config.toml
arch = "coatnet"
model = "multi-label image tagger"
dataset = "photos of plants and fungi (iNaturalist)"
train_examples = 45211
image_size = 32
crop_scale_min = 0.7
horizontal_flip = true
norm = "layernorm"
norm_position = "pre"
activation = "gelu"
head_dim = 32
fused_qkv = false
qk_norm = false
parallel_block = false
moe = "top_k"
kv_group_size = 2
num_experts = 16
moe_every = 1
expert_mlp_ratio = 0.5
experts_per_token = 1
shared_expert = false
patch_size = [2, 2]
depths = [5, 5, 5]
widths = [64, 128, 256]
num_labels = 68
mixing = "mixup"
residual_init = "none"
optimizer = "soap"
beta2 = 0.95
lr = 0.0029
beta1 = 0.95
shampoo_beta = 0.95
eps = 1e-08
precondition_frequency = 25
max_precond_dim = 1536
one_sided = false
adamw_lr_other_params = 0.00099
grad_clip = 5.0
adaptive_grad_clip = 0.1
ema_decay = 0.999
steps = 15900
batch_size = 64
epochs = 22.5
lr_schedule = "linear"
final_lr_fraction = 0
warmup_steps = 310
weight_decay = 0.05
adamw_weight_decay_other_params = 0.01
Rows from block 10 of a small multi-label image tagger, named by matrix and row number. Rows with one number within an expert belong to one neuron, the router's apart. Each number is 128 + 24 x the weight over its row's rms, rounded and kept within 0 to 255. All counts start at 0. Numbers have three digits each.
Before each expert's rows are labels from the 100 images, of 14976, where the router gives the expert most weight on average: "top examples" is what is common among them. Only what is clearly more common there than usual is listed. The data: photos of plants and fungi (iNaturalist). In brackets: how many of the 100, against the usual share in percent.
# router: router (model.blocks.10.mlp.router.weight, 16x256, trained with AdamW), inputs 0-127
# up: expert up (model.blocks.10.mlp.up, 16x128x256), inputs 0-127
# down: expert down (model.blocks.10.mlp.down, 16x256x128, transposed), outputs 0-127

# expert 5
top examples: kingdom Fungi (27 vs 3.5)
router.5:124089133143107117109127129113135114128127113117158138137185130120135107156151113157149147162150143137129140106128093109158117108147155053147124146152153099109138110160114039183112124137113144094142165150158120094154137117090162127108177113141126103110157109160187148104139136112130192123142087135173135108124116112115129162153151132112112134157138134091136151142132071094091155109157
up.14:131106123111087119127107137135151133181158160151149092152157113115137175100111104100147144142107123131135120134147128117130103121123118155137123133136150133137151072121133164112133133100146118178169098139155142130116134138100140131140137125122115112129111181107114136117083138165124155093151116179133095165113149086132130146139151108108172059134127104088127140117112119149071096143111
down.14:135092132104118117089064150120111139138138124161129150136175099099128140143143152099181154094138089136147131144149169116164138098128203105098094145141130157176149073117156125122158149121092146122129124122114126142168128113123155172132162121109143171120102135122095136123108161122133124133108191101132164126120113139075098121108120132104097114108119120130077128129159172159134147131108
up.15:130136150142125111104091116109077150103139124119112124110136121140142167117082091133138091121159185119170150154119154129109133162125154117127118144119156111098110146128117143165123131139106155125114113075128124156162087091109144104091120157163140100121122096147136033172109139150148089144117119144100150136124169167150125145112151118150143175123110092164121129112105106102152127134161
down.15:152110118110115158093108137132134120067127107105122128161125176110107135109124116142152115098114118140101110109111121106118174116132130141127165093125115175131160074093101185142116095136163090095117152137145138155095104117110083145204113139164121135138159118134123140137171111132151137119099127105078091126106107154135121154129145104088104093105111131149130150137100126170101110117157
up.16:140096158123099109123083117149136145112105164140102090137123123163118120152109168120138156169135130137099121145143151101120182114184143096102126127130146095160114074123121101134103139110171162107097131082131102112103144168094130144120121153149126153135134133110127112128125125125168106122144122139091143090122124080167163121074119132138113156135107132142120095124135139135116088157109
down.16:142148133131134184132118128139151086156119134112211153140133095105125110128132130105171124120127131131145166115150097116174060115154141128140156106072117160132124146133104128107157160121122096134100111073125084162125155141133132119158080151124079153144118147149148118142117092133141098094102126127158142129169086143121120171119118148145152155096143120134137129134145131148167201104110
up.17:140152107142126162144155151132078092100112172141141096123089144117152086108183128173141190143102142111126134132135110103152170145155131104124149122127105106136121136124108097110135131107107119105085112070137137124132174138176142120106097144135078108146098102091168133124126116130102142109171124128127107160135124151158153127152176136157088111139154143151120104154119079131124136138132
down.17:103135116158140140119112142118109111111074123115098133133106134141120111136173120062143172126141120130163162117134132142086146140135119126128113093116100139128124100126139104171140153132134100129125133151149135144159127087080097089118111153139132147129106149139105113125158120121127128109109123098142151098133193151113161156089158135171135078101149111181148143150089112136140146137092
up.18:157167113111100066143093144142161068114078148129175092086137161098137125125165115093148113112166136152130087177131112133136172159097157081136117188113140094097152116097145121119158116102119117115119135132090106136108103129118116184129114160150126127087117125093125123167098147119150097150150136066120105147131118113082121090129150123128121104123129145139130129142119124097086129136136
down.18:120116124147120095140101133121137106149138152111133157117115117161146129139144123092139140138124112144127108077140144159113115122113123127086124116141099143113162119087134141193130120115107088138130116136095118179153111069125159117120129149121106103138063153111176121130110120099111108176131116135117123130126125138127126193090111156107121165137139077151121164158130148131087053151125
up.19:112185110145150123143145139116133131156139096124097117118139102108164105112121105110169141138112127172066101125121118112087109173092149203128095168085140113143195162107120131113140140092110108086149171119096134137109137146181121160112111118101170111110151119155118143108148126153164118154105132130134105109131100172132110125128112099114131114099145117118108095127170110091130150103155
down.19:129064127137126136120138094122119089128129116105152115145107135132121120132110115140135145143101100123136089116127141100121178103142117122131123110168118152121107146146076136201110147184093152162101104144128124149123113146110167169109133083153092165133113087138130140110070119137137114133134125125165170154130128140111107113140129106114150143149114110129117179115151114103106109105168
up.20:084142120147153096127104132116139136161147112092132130149112113168098125141117131127075122135100073108126146086118125165122122125166153125149185111102134130117177114171148110139118111124136124142147171083116060121114113139121136160126132148124154115108136152140130161102083167075148126148105147093127130136129121156134104127146122167114125093061103123116121165158142141098147160126110
down.20:073151144138125138136146148110122126164106113110116165099145116160137105102157105136173146121136156159128108138144130128120146111148125099122085167146160134140102158147119129133108167133145091127102154136166135093124133120094111125103120160111136073153110136172089146158078113114098125150165106127139103137115118129156110081069130138115143138155092101151122133112130125147137138149148

# expert 10
top examples: class Polypodiopsida (26 vs 4.2)
router.10:125113172155112115125136175144161156126131093122148119121116131145116161122172150115087125104121109136089088135084136136147118125130133086147135110155102135114089103146143111164084112148101162127168114136162070141074149123133125112134130135126070140103150120140157192128108133113106131116083132101120141125132151143125155144124114124135127171171149087085116152143135144134106142145142
up.7:162134104135174120140153083154149079156081149119113135120143156133157154139122174103110101120108138116148123138115153137158155191108130089153107086141130145125167130157115072105121151107077090110152139110131146124152122133162137150167128094103139120164115117144135125069159096133122160143166119167143151132136142138128168122149145159185139158169151127117122085135095135118122120150088
down.7:091127127155132136129101099144134133132119160092112098138136082145106127133119141129085105131141105159125131097143167132101148150149138065112096143196106145169109102133133137082116160144151168123083122142075120159151116128164158152158120065168104111099149161134136122135133143100096106108109150111148121141147148104082137114113118148155127128115102111164124120135125070119153135150135
up.8:109127142099105167160176107131149101135102138123135112125094130136177112143123097121135139185131138156128140137131176094066131077081133109164149134121121093167119159110110132087128107165135174147151136153163152134135125140149132108138096154157109124129130164129144146140123165154120111135143124091115107110071148124161145119134118084110125117115142121148089143157128162161108156135154
down.8:118124158100095130124132108151082111123120158175091142138138091188142165146096116165162107146121128152125112119173117108132119114066123140132100103140137188127156107104135150156124099110138137139150101136153117097117089147176118153113124121144105118116086133106159153119143178128109161163158142121117105107133174126123114124137107100124114146110112168137128161141147115188098129126117
up.9:113157131146167182103097085127105108117124101126122095121140092135109125103135114160138134133089142147108133126114142127128109127173184180160178133167135161109106118138156105129156144172139126129144097117140087125135082170138120134109094116149131136093142107130115131115153116123120155117139149129157112132141121096146109123081146085150132117150118139144146090163139130094125141114129
down.9:140138121129141083087118104136164100125135135094129138112131152127137113164128141131101106085102142130119116153156169149128132088125126117117134129140152127165152113149061095118161090089125127103146133104123127127111179133146106119138102164151123114123138125127152148127120081150160136120129106122148174106131154140153172168152142143162116130114126109133094071093151042131092085105124
up.10:123093146151121141146126103111151094134135096129123164133115158133124105117157161126104125093095110124138174132141101123170127105106133117110112148117144131127113140145146113123120159115117126131111115098108091124175109130145147144135133109107125110135084104180132158181118173135094137145103091104136156117136154099089102119163127132141110126092135176162138115122102103097138116102079
down.10:122073103144171134137079159147128125136107141138129116142121093111127117119126093114105108177092152124123145057117157117121143137115126153191129108122136139139144109120114109117149121143122110144103109071116163132137138124130052114147083114166093127157139154123140135134128137153141115136157149123135130103097126133165140059089144141167137070133099119157125153129086142165126142110131
up.11:100149127146144151150119105143160169139149147144117075160143155153123107125144129094143136131119152143102063145113152142114112160127140143138112135123146133137119091111116116148152109154093148142148105112086128136106112103139132134105121096101131150139137125118084126178139130116149144144122151126134173152089080099160139111120136140114097095136130078107159143161096168111098111079156
down.11:181143128134121085089092125115139174103174105120090139126129155119176107142119122118119134114121127107142099152143130163098124105143126148167133106117144137092126125149120124136144117123138098107126111113137140090106130141106141123144170143149104162139103135109128162119082137127105155122165116128089164135069138109107149126142071186144150146156172109098146151126159118115152129144117
up.12:149111136163128127133147132141107099145130119124129127106126121116094094144096116146108118128163125083160156110152105114095089126140159122133106137136190149150149120135138127118122124091140117177132119116144119120122149139104179128090159110156107106158135150180101116118121145139083119119148131172146126115127167161155073180127124107154150147131124135099139093126131133096114111140144
down.12:133099125166168094112131143158098108138125156120157113117123137112154162100145087150071111125123154140151135142106117127151154089145129133146110127144088087135157107136119127115134161104156187098117107167131157118149168157135129129107143152108109138098104102100132153104102102117135172141163164141147126159119117134093126124137146111149099127113136182141129124122161146130144132076123
up.13:121132119144140145106155138122156088121136078119148115149127130162141149135110135141158135148119090107114110145107116125123098075103083165109123159108147119112137133103128135116147098169141111182158118104121093116153164137112118120128151124152141155103127179111166117153147146120119132130139105158110138112091161122092147141146157127104129141096110163146151145088126091137157210129130
down.13:113109109122150117171104123168113138152114108130162154151137104114154150065124118094101105125106139143136130171130107141167131074109115152166166107131115157117175115149175122122141158149146097113139146094101141144101146116092132129138086131103130122121111168092154119114133172127140102110157145142158136104135109144165109081095139132156144125136150116095148145103092152130132170128124

# expert 14
top examples: order Asterales (30 vs 11.2); family: Asteraceae (29 vs 10.9)
router.14:130141141141119138172135137175113092119088114146074121097090092149155133137158132108117159099078114133147128135163166116108145123123141126122124108116129090148120201140103136118188160130108115101113164150137161144082101112087126192105155160118149117143120128166151122109133075131125128138138122141160121134089075160146143086138089149144109112140117177108073119200124117160141140119135
up.7:114115154092133111148120159134130111130139162146141152116120166096100121079150159159161118162105120127119113123135093084151143100070127139107085130136144112119108163069140067151125172120106125139139152131130112082132105162079128187134181119160128197156118133128127112140142134135125087152100114142131138106094176099125149092155185131139104109107110135138141139169153164107159108142157
down.7:136116150184168147155160108121132106152112099162103150127084108147086161170177123143195170120127086091103107116093145116138140111168147158162129150106147126145161105168120118093146117122114123148137142114151120112136108149121083146122113098143128127087139138129109110104140168110142091131125117142103167139114154107126141100133123108116136123119129119109122127120138148111109123196107
up.8:104143136082138127113105150129109093095136157144126130079165145146128118135106165115077129119135138177122161123136117149131123152137097134108111117110112111133087130129135076096089063147142123067139113135139176129159101141183137116126100109105134125112071120167151172137156106144146111110116087117150126130107093148155135169145072162162118145162151117111100136139159121096170113101146
down.8:129185130157101140142092085126083084121160150147141131116138096129152133100127130130104121171112119118105142127116119114163149137134150153166132135158162141149120154133115176131156091106119100098115131156095138152152101102122134058145112145121103147145168068142142113122138131121086132148142174115129125110112102141161168084150101130153133119105122148131146147139116139166104109182137
up.9:129098131121147189157133110133080105149173105103181121156128148116124126163157124113096121143136128098135105153141094121160165142131122135106141084131122115154093115137141126107127161121170135109094136136169114133144134126133154087078096133109078136100147108108126134127130123136147122147145149135090098158120143104138138121105133107123113121155138167083166172109115106102110089119155
down.9:136112141130120114118121123108086158151167117136134151102163087097157166135137122120132150140146083116141142127152143124091157143173143121152114102110133161082139109094110100123102137134099124097109084099108163144142120131086117153130135146119143117116158136139146142110176153112091120170153155152137158139121150120153149072154109100145114120150165113118094129146100137085114152116127
up.10:114157151127122094130122143119154143134103154106146115127096085133141093150111102153148068120132122108115127142138121133108135128154146146145145173127172170117119112110129153112100127175106089139129098112148167132136131101133118161161133131160105129151105138128175152126153152124112133089068118143122096160167089087093150094103118100092141118123108130102088127138137098100139076137127
down.10:136136145076100113107084106120135093116177078142104111179142111150147110150107102115133144127123154100110195158119155134145136126127099122099122108111120139089149171118135154150117106139118080148148129147094108111106141112186147129094146155150124140180132112100084146128136141122188167103162143104164149091073162115175098132116115123144152146145142115131131167166137172139129180117130
up.11:148181126090135154164078083123124138138161083130132154108129106115161119133155142129125124149089137117136114094129134117127108120071098150121104127128100108161106186148121130104073132133163120126136119113141107106111092139139087140151118120092127120128130147113097084141132047140118104089144203134098134136133145131131149093154136110101129102102131144143094128080120145158148127130123
down.11:110139080136114119145185160131128138115091158104132134101133135116101174134128130144102105107105076107158064132125098135113083100144131108165144127105083097128119121121119104166150082151135156139116134160115134141159131098115108170081151153096124134144123126128107089164135140132148129096110103160122110188168184167151108117128100147137149087140141135129128110111145141144107118103098
up.12:110085153129121150091088108144086163147152112148091157117150165137158151136143111137127132077107212138114097115153121126119129166110131151104133092103112112137112126146120120088165128195098121093133154122160144115129141154122117101137134107133099118139114147099111165115116150149115143159129118120138151123151105139163161144086133088134122130214123098075150116129130138162183136128117
down.12:126160130096126217133121138088113086128156120125138145122086115169136131101137164136088152161117101119134156119092134110151142088168133143149146110129105085133117113156136127103133162093103118142133082131146144171162148101100093139139133124119136130134130130087150154145114113084130126095117097170144107146097144149112104101128144145173142152161121123091134123158129144094142090109133
up.13:122124138109142123125133126129148117140129095155134175122151087132152117133105128094087156113119118118117118105156129140140138115087141155116106052116153124132131125133134142171104128133147095132145163159111170149143152155134176120134129164155143126160134113114133136117145100168118130151101100132148121108133159110111128120139154104112128123093162144104124142171165146152150105095129
down.13:131112141154111137151137171095136120119103145131105078141176156132148105129140103150139144128120102137112122134128115156094124136144085129126151157121149091107113099116137119120117143159134176139120102154106146076131118126094152138103142100097103126106160136129161123152141155122081088164161140112093115094115125137167139118112107158159083129079143095096154129126141196159109122130123

# expert 0
top examples: order Caryophyllales (95 vs 7.8); family: Cactaceae (95 vs 3.3); text has "cactus" (58 vs 2)
router.0:116129158136105133120151137146139126146150176109149100094123104156115089113130077108132150146134134126118109118152110120151141181118112105132162139112102093120151137146175168138144156162082100140115095156131129129112145148101080103128154113147151135131138124129173136132112102154142121193101116136114124138123104167103124160154112142154127093157127125092103150122154144142136114154117
up.14:133084143127125139128117091147113132169111097100170142114157116119147117105139149118070129116125118130187109127111154156141118124120126111156157141131161109116088124119125172135102079109132140115079156147161109138123122071151155127122143132090112118155125114104107155093082105110105083127146148120140096110105102078150128134154158152114108091137148145097089115128113103136122088121092
down.14:182109142156104105125131139138071118160123152162115109123156121140121104126130111125139150175125122130085159097120117135100104147123124115100112086187172146144098094114152115180120144124111118148171066098112152106114112075124121103098120150113144095138118106154090160090123137108133152136122140135161103137108070165132127172173145105139129146095123163110139129124139133094125115101126
up.15:142158112075159126093132120150112140080120140138137136138159133148081164141141125118106090099131087144095144100151080109118124142156120160109103126093130141115099163159186125088108104140143111083133144119105129177113148139088132152136125128114146148156128123161131145066125140152112130161107117168150158143159114148144168131091105087115128103111158136116180122150115105096093122120147
down.15:125130095134112159123104078130194126096087146135111100129118135132102081096112115111175154159147134155119136120134084162159092094133115148086078127110154098152117145099129161105091135109126106116133165127103152151106106119107128119179145086138154148154127153117127131129159088137138124147147149116148183122147144129108126165137163131130116122129140139133130115115151130125167129141141
up.16:106142148132105146193150123116116152139123135081119155088085145129095114144112114136137172129146102139172128148111167138119071152141120115115088110110124120117122132093121150107095097120137132092180127137142129099078153136128194122159164161142093149112113134141121124113142121172148129121085168140114109115130128101115102116090117109089147154091131102106142167166134120112078096148139
down.16:131143127165146148114161116102165101171152146131120084143123136148126125146118125123145110101143133128155065118091108165096100100096139151135177132127105119108151117136134146154125127115111102123097113115150120134132114114151130125101116141147140102119161124089123107154114089119137145196104088125135167112124144106150103097118134123150149093137113162162134130092116109129131125142157
up.17:145132130155108075144100108155158143133100121116112112119119120125129113142153131102145141135125113137132118144119132114087124102143140107181093112124122144129175100113128149103113161149155122126135159112172166184157171127133129115123141150101079090039143107102112124150140145161154145145139127147112121093111107152166095092157114085111086141138138121158105117115163121137087125173097
down.17:114141134126105145157115151143136117172142081107151121136147145135156129108087157138122139111104112151117131156082129056141136108115130137155148109148160178160125085105110119132130145102147189156141135137137133079074104122142165160113150152125130078117104163136104151123120137128137130117144147080097099141125137126171123140105150105090126148166125124135111158165129159129135145156115
up.18:144135092065087094102117155095170156125097116180142131154133179093106127120109119114144117102145112155135132161113089122142101140096147128127128119113098134137144110141121109113174111132155121124180141136089140077143156114103164136133103144123144095139114150089167108150117119122152111136126120127171148138141126099084131082114085119083131129111113143120125134152124105112140173153147
down.18:113103127161131140164114129147115120161129150153068126131142172167180111151139101125122123126141168119094128150138103117139169157080116100133123134144148124125083126091157171102114172136128153154147129110120106128100104112136115108123138188095101154124116133109129136142143121133098128161142068167138115123118151123121148106134095145152125140120111128131137144118182123101129144102152
up.19:145160142113116131131120138141128106096116132083108131160140122088108127147091140094160132127141125188105172135097161144137137138109164109107142135103142108112165154120122105074140083158125141118122119150159109138063091109163150110132142117128127079120115116114138131102130117091070078143109114125157142130151140127156105141136118115114120144113074168101091160116142152134120124145122
down.19:131123162117102152133115136143141098190160157121115102124104142125118129152130123134160128080144128144128143110161088139138153113100132149078134113117111133140122119142149174131125152155112168127085140105148148098126125123121117158124099140159129147094117104155123130108105113107095122080134167131154124122144105166107169143099109163130117137117121136106155119118137123113118106176143
up.20:143153138125082181109171135173101136125119109139154165134106133139113122150140124102157122137104082117190149127136168130149129094119129104115126126145139134148137124180133087149112133113135143149173098152151081155081125080138064160143135140097135185115115110133160131146186136100114117171151141107135097125173090144143103102103092155094141130115136116154127138167135086109142126135140
down.20:117183169091167141187115111133129118091131114129087158142153154153085168111137100131108134121145129163129102155091092133134119096102148147148120118133142152094117129120144174139138101097127084133100140109090088132139126144083133119134096137123147103125169102123163155132152142074131128096140125105155154154123155119119094111126166135083105136120093153121151110109080151125091118129146

# expert 8
top examples: order Lamiales (25 vs 7.4)
router.8:090162076128122079153138167076131131118111108139142124103145161117126112121127130094142119109091128140134125142096112135120132133107142128121116138142108115124142122149124096146107133138136091166125114127088171136112130167127154099185115137138122115168116139115118121160152136127168117113134070095135168154142124179104120108113132129119113131117138106161119110138157137122118127145135
up.7:139116142136124127108170088111103159103128109114085125070151123114096117097091094130103138167100074148120098115166125131112167155137095142110147102144122145103130151104135107144174141082113131113117123109125160133156147138127158154082099104142143169136101150103153111081117100121144123116104114111109140108092146123167130157145104161147099111136109117135094127150157169117161105093074
down.7:166096136125125157133114149091104127117120101083179164148157087133096153104105174100140164089124084086129147122124151156134105075152132114120117101145120121187156146124128160123160088127132126114124175157106103122175139150130118151134177130160105129108105127110074115123135144131140143085119116149146106150159151129149123128115160130138141109125118168140092105138084111102126077128104
up.8:133120117138158189117057136134113100158141126122130121156163118087163084145101108129172121113119138150131118101137139186162133136132134121097107125143181140123115099112165169111157101182145127121120140188057090120148152126166117109154151159098133088111139151096115139096118129129171127144118117112150116117143122166125130108075120150136153121161146136091125107129110163131085110114120
down.8:112123132134176176150147131150144145153120167128148137133115140095122143108125092111136121116143106115131106114092160119116145101124091157111130111139131137147150081133151089162133165124128109110107087165117153125152099117113142118119119134123121124117133089097118132107132102120135170150086105149132187071116157068139136106147124110133120155089125096148126134160136102156113106168149
up.9:131096111105131151117137101094136138115126102144141148099134141158113096119128130115101073129169110130162121107090138159140117089108121131154160150143126113092119135138157146129134098138125138134100190114135120104142102105140089096169130148115104107146200153182152107097124140159135125131128123168082125149174129112148115107092124105100127119127136123134174129126139132123142127083097
down.9:086111094133126143113125108148153119097171142110137100116150105171129065119115105111136108194133134135168138063102079123131129160147103125130102124141113117187146133110090141128096111128158111122137130104156195128163139122157132103134103138149133098136115150191137094123095128174137075162135140096121111118123148106145107120105156123151119137135103108101118102142129154139105109135168
up.10:149135134119111108126109133105083100057153160133111157172104125102135138111155105125124146075132126136095152111120094107099117102143158137124125093149167114127119121124144118129126143109114183132112073134132120120141148163146147139110148158165148175114123130162088100154135133132098160080161130127135133153100137147128132156123099116126087144101090125130123130155113113193080115168113
down.10:145131112122106147157129100081100133141125119142130158172187131135100151129141132150076115156110135145123083112148159099138159119130121137106125120094114134131160110097135135117140110122116125094126137135127150109155157179118113107171145115118111081123092118141095113124126131106135146134153120103134084117140128152136159128154103131152130172127115136071124141105148160099211120061130
up.11:152101126101165114158175097176108113097114139124151133138139147127098198144117171122098091105139126142151143124123119105104144119171108083068115144151110152135154129125136122109104110127117110103132119092113163102172119125126151157153141118114150160154086106112102121127136134113130146151132099097117142118096113106137129137060144178130158136178132179132080132104135102144125117076136
down.11:103087122136153127136142129160119156114134123116146186119095099113170107151136120113156158161131157130146121159150164128110120108087118122130162153129115130099134104109099108095111124140186111127160153139100143111125126136145126149168139135140136136146174131126115141104135128139116119091119137196132105165208116181115112159151077112180132121124098109158141171125145120097147116072100
up.12:155171111160141127140128128087172135059140147088136136097176128118111123162082153155117195108130119084166149130094138094077132141136132175111121156124132127115148154131126094142129120097103143153132115136163087126145106098123155144152111152119129126103118064071097138116121120109126097130098129112098160129148188108153114119123147104131134140095105185146125143138101132091112171109081
down.12:147124121090108101126094115137066126135130110134112153148156109083112158091119126116113126103140146150112126106083131136138073127181140098073141107092153142128089165138139101150116046105113140160138129111123141145122127147124112113114124125102118115149100135147091133140104157152147142128153131133169118155119083123124156155126117117123091155108124138112123176133103111111096135105117
up.13:150121116180135100101127176107172111111135097114145149111104136126086151123170122138127140118133179117133104120121110125130091108120136116134168114119118157125107097126097131126097145158146163132111099088162158136105108102125114134107127124115154092132101117150188155150128145152141133126131104139139103124096094180124159144137114094136082116096124083111107107110166129133129120109121
down.13:092128132100127099184123108129112150163091156146139134128152111142165115131105146132140166079162113138162114137128122126136174135145136114114071131120136149106120113101153106133128129130127141109109105111153114166121142111123099074117123139138110074161125187135067144127147127145143140093144156083138104151164093123112123095202165133097133103159142094129092117129144103114108154110118

# expert 7
top examples: class Liliopsida (28 vs 9.4)
router.7:091103163109133143138092140136097179117154100149107086088159102148103133122092122152164132152150105123127145127162128132136108166124124153109141118086096165151087127105184180168120137114158125201135145097112152144119166219142101128107118151113143111158114104126083116113143115121095116145135099107116081118128172150087105127157139130124160128157131119104100140074096129120114151131151
up.14:153151124162128126110137131118118170098139076105061095091130143122129124158105113127152129183104133104142120143114144146112139135081111128183085104127116142129107129100171120157158135118159057089108123150146105125123112159158133114092118158122128117115099073117142104147145113144156147096134136117137142134130154163173153109123139150111126173091125140114093176128147108164158135174124
down.14:092159125110179134133116114125092136192107144085161131116129130111139108096126115107146152135102105146162130119156142121140098136123154099097146107136155178119148126136136085127174156103134078185120120107107139153140103128108128137142152137159122106145136133140051104101127139131130128100123142088136145127146122130136112160062114136152129105155084139136123133144134131175095146131139
up.15:105127119104150186143115129110138105094170071123073122130064161178133135088146134114143117098145122117143114117141114123140101140121132113102124079160177109163167139167168107138120117114156122157119144135101101118151140131090129147123142119125128117162151141131131101125131110178130136151140120173099138121123097123123120157095137090151152168110151090134121135128100127129108134152135
down.15:136140098111126099136123153093108136103137120153130162107133103080125165095165138111138133159177141116131140132133122086134157139094082106141184121104141153140105127128077087127113151157135137102104176092110124119162130112139115140121129158120183098115130105126132090147134179138176116120129156150123161117160155135139154161169130154166131170091158112144120143134151120124100112093122
up.16:136104129121113163140174112155119104144139127131139124129160155076136120172157172084140160107125147170124141143161138142125112137129110131150149155112119112110133141119134168104149171143180137104096128131109106162075142144143096090133136116119146145158092138105108126084108136135162141102096092142092177129100128099094139106128163136143121110102136156122108155096128145139111153104138
down.16:130112127119130074128126084164141124138174118152141183128161103104093172096110136149156141151131116112185139151123133119134112128111150152115156147113093131136123140159101100135102109123108106133141140143154162118121150131127155161129165139098140157135144150144116148130165090139113153117159174111085124138124112120093104099142128132164108124110107161140128137136137141155153115087149
up.17:121098129139143144141112112143117103138149098112161113149156123150146134104190086134124127122110137160126152178128133138124133150118095123091107158103126115144127104064115174147110099168127131115093097105164133128161097134118127100140118143104137086102119152167097160113180136103110101135164108161108131134093121109119136123114132125156098111118089151120097126100131109112081123112095
down.17:149128131097129146148185110133113163152135098126112135126138084123142114133107125115114154096144144177101118104133131107169116151116136135130119099128121147159155133117107142121122076135109106121103117071124159128118105130166139131116167146136126130139155158100109099131081089112100085169121132131141175182128145116140185096136152146131152093144144128159139130140154104109131101085102
up.18:129147122157119168129122175112119130105095133125147089137108131110101131094151158127118113107121124119150122175120127134122086129155109113099152104131137146140147146171108140100124125156123126132125145111089121144126132128124088144122124127116158090128147086083062137087127109129119133115101142103139120110115081092135138119138134147116150128119138106131090146186118129155139110120112
down.18:155117188108120097140179156090145132124130138148119112145099153112121157133132173149132098123159146078153175072101160142131157097144152139132109179104136122135126123139099166120158139135106166171088112121133172128102118136078118138174137066125156078145150132160104130125124152115166091112137114103130161171126103129112102128117168141081131116138084126131128128123113131119112153110127
up.19:123113144114127118166124128144144128162149153121158145113116118126157093155134120121130120135119129159104171146139110123089161124109147111123082113175096149139110100138165104108153070147130097154148153110127142097129107141162081093137131088129106145146130143122143079149181116129161084102139154130136122099074140146102134138119127148086152151181137070170153105086110166096125154137144
down.19:140101154152142074140119103155146123121071150109138157152144132118111172118079132108126130141111154142134108139136146125148165121102111118129081154147137151100108092151075092135153142134134131118097115154183163111141124177148127091169088132098157129125150151127156113144144128143105100156110146125122187075149098131101133090141156129139140133152139125111132138126131137092160159145146
up.20:157144150113137140119137115106109140143121077144100113114099159114117114124148144123143113111121126153122171111125147090088117111130117116146136092131151180139117112138127133117152103152128083130136120142136167176166162118114131120164104146123129115110110132110089128109141121115128139120120140091130114153088111096171097132144124141130088151162105094120118104122133080140072130131150
down.20:091112133124143141132135185133149115158154156121098079139132111098136111104121141104131147144132135131204131164116085102145072128128134112110147114138136116134117112171155128086159142140134122139156112118097128093146148101064130122101086099142106111194198188075152162129098101123107152118132096125116119096107109151139163130102129160137110091149129132136148098121086124167117147099125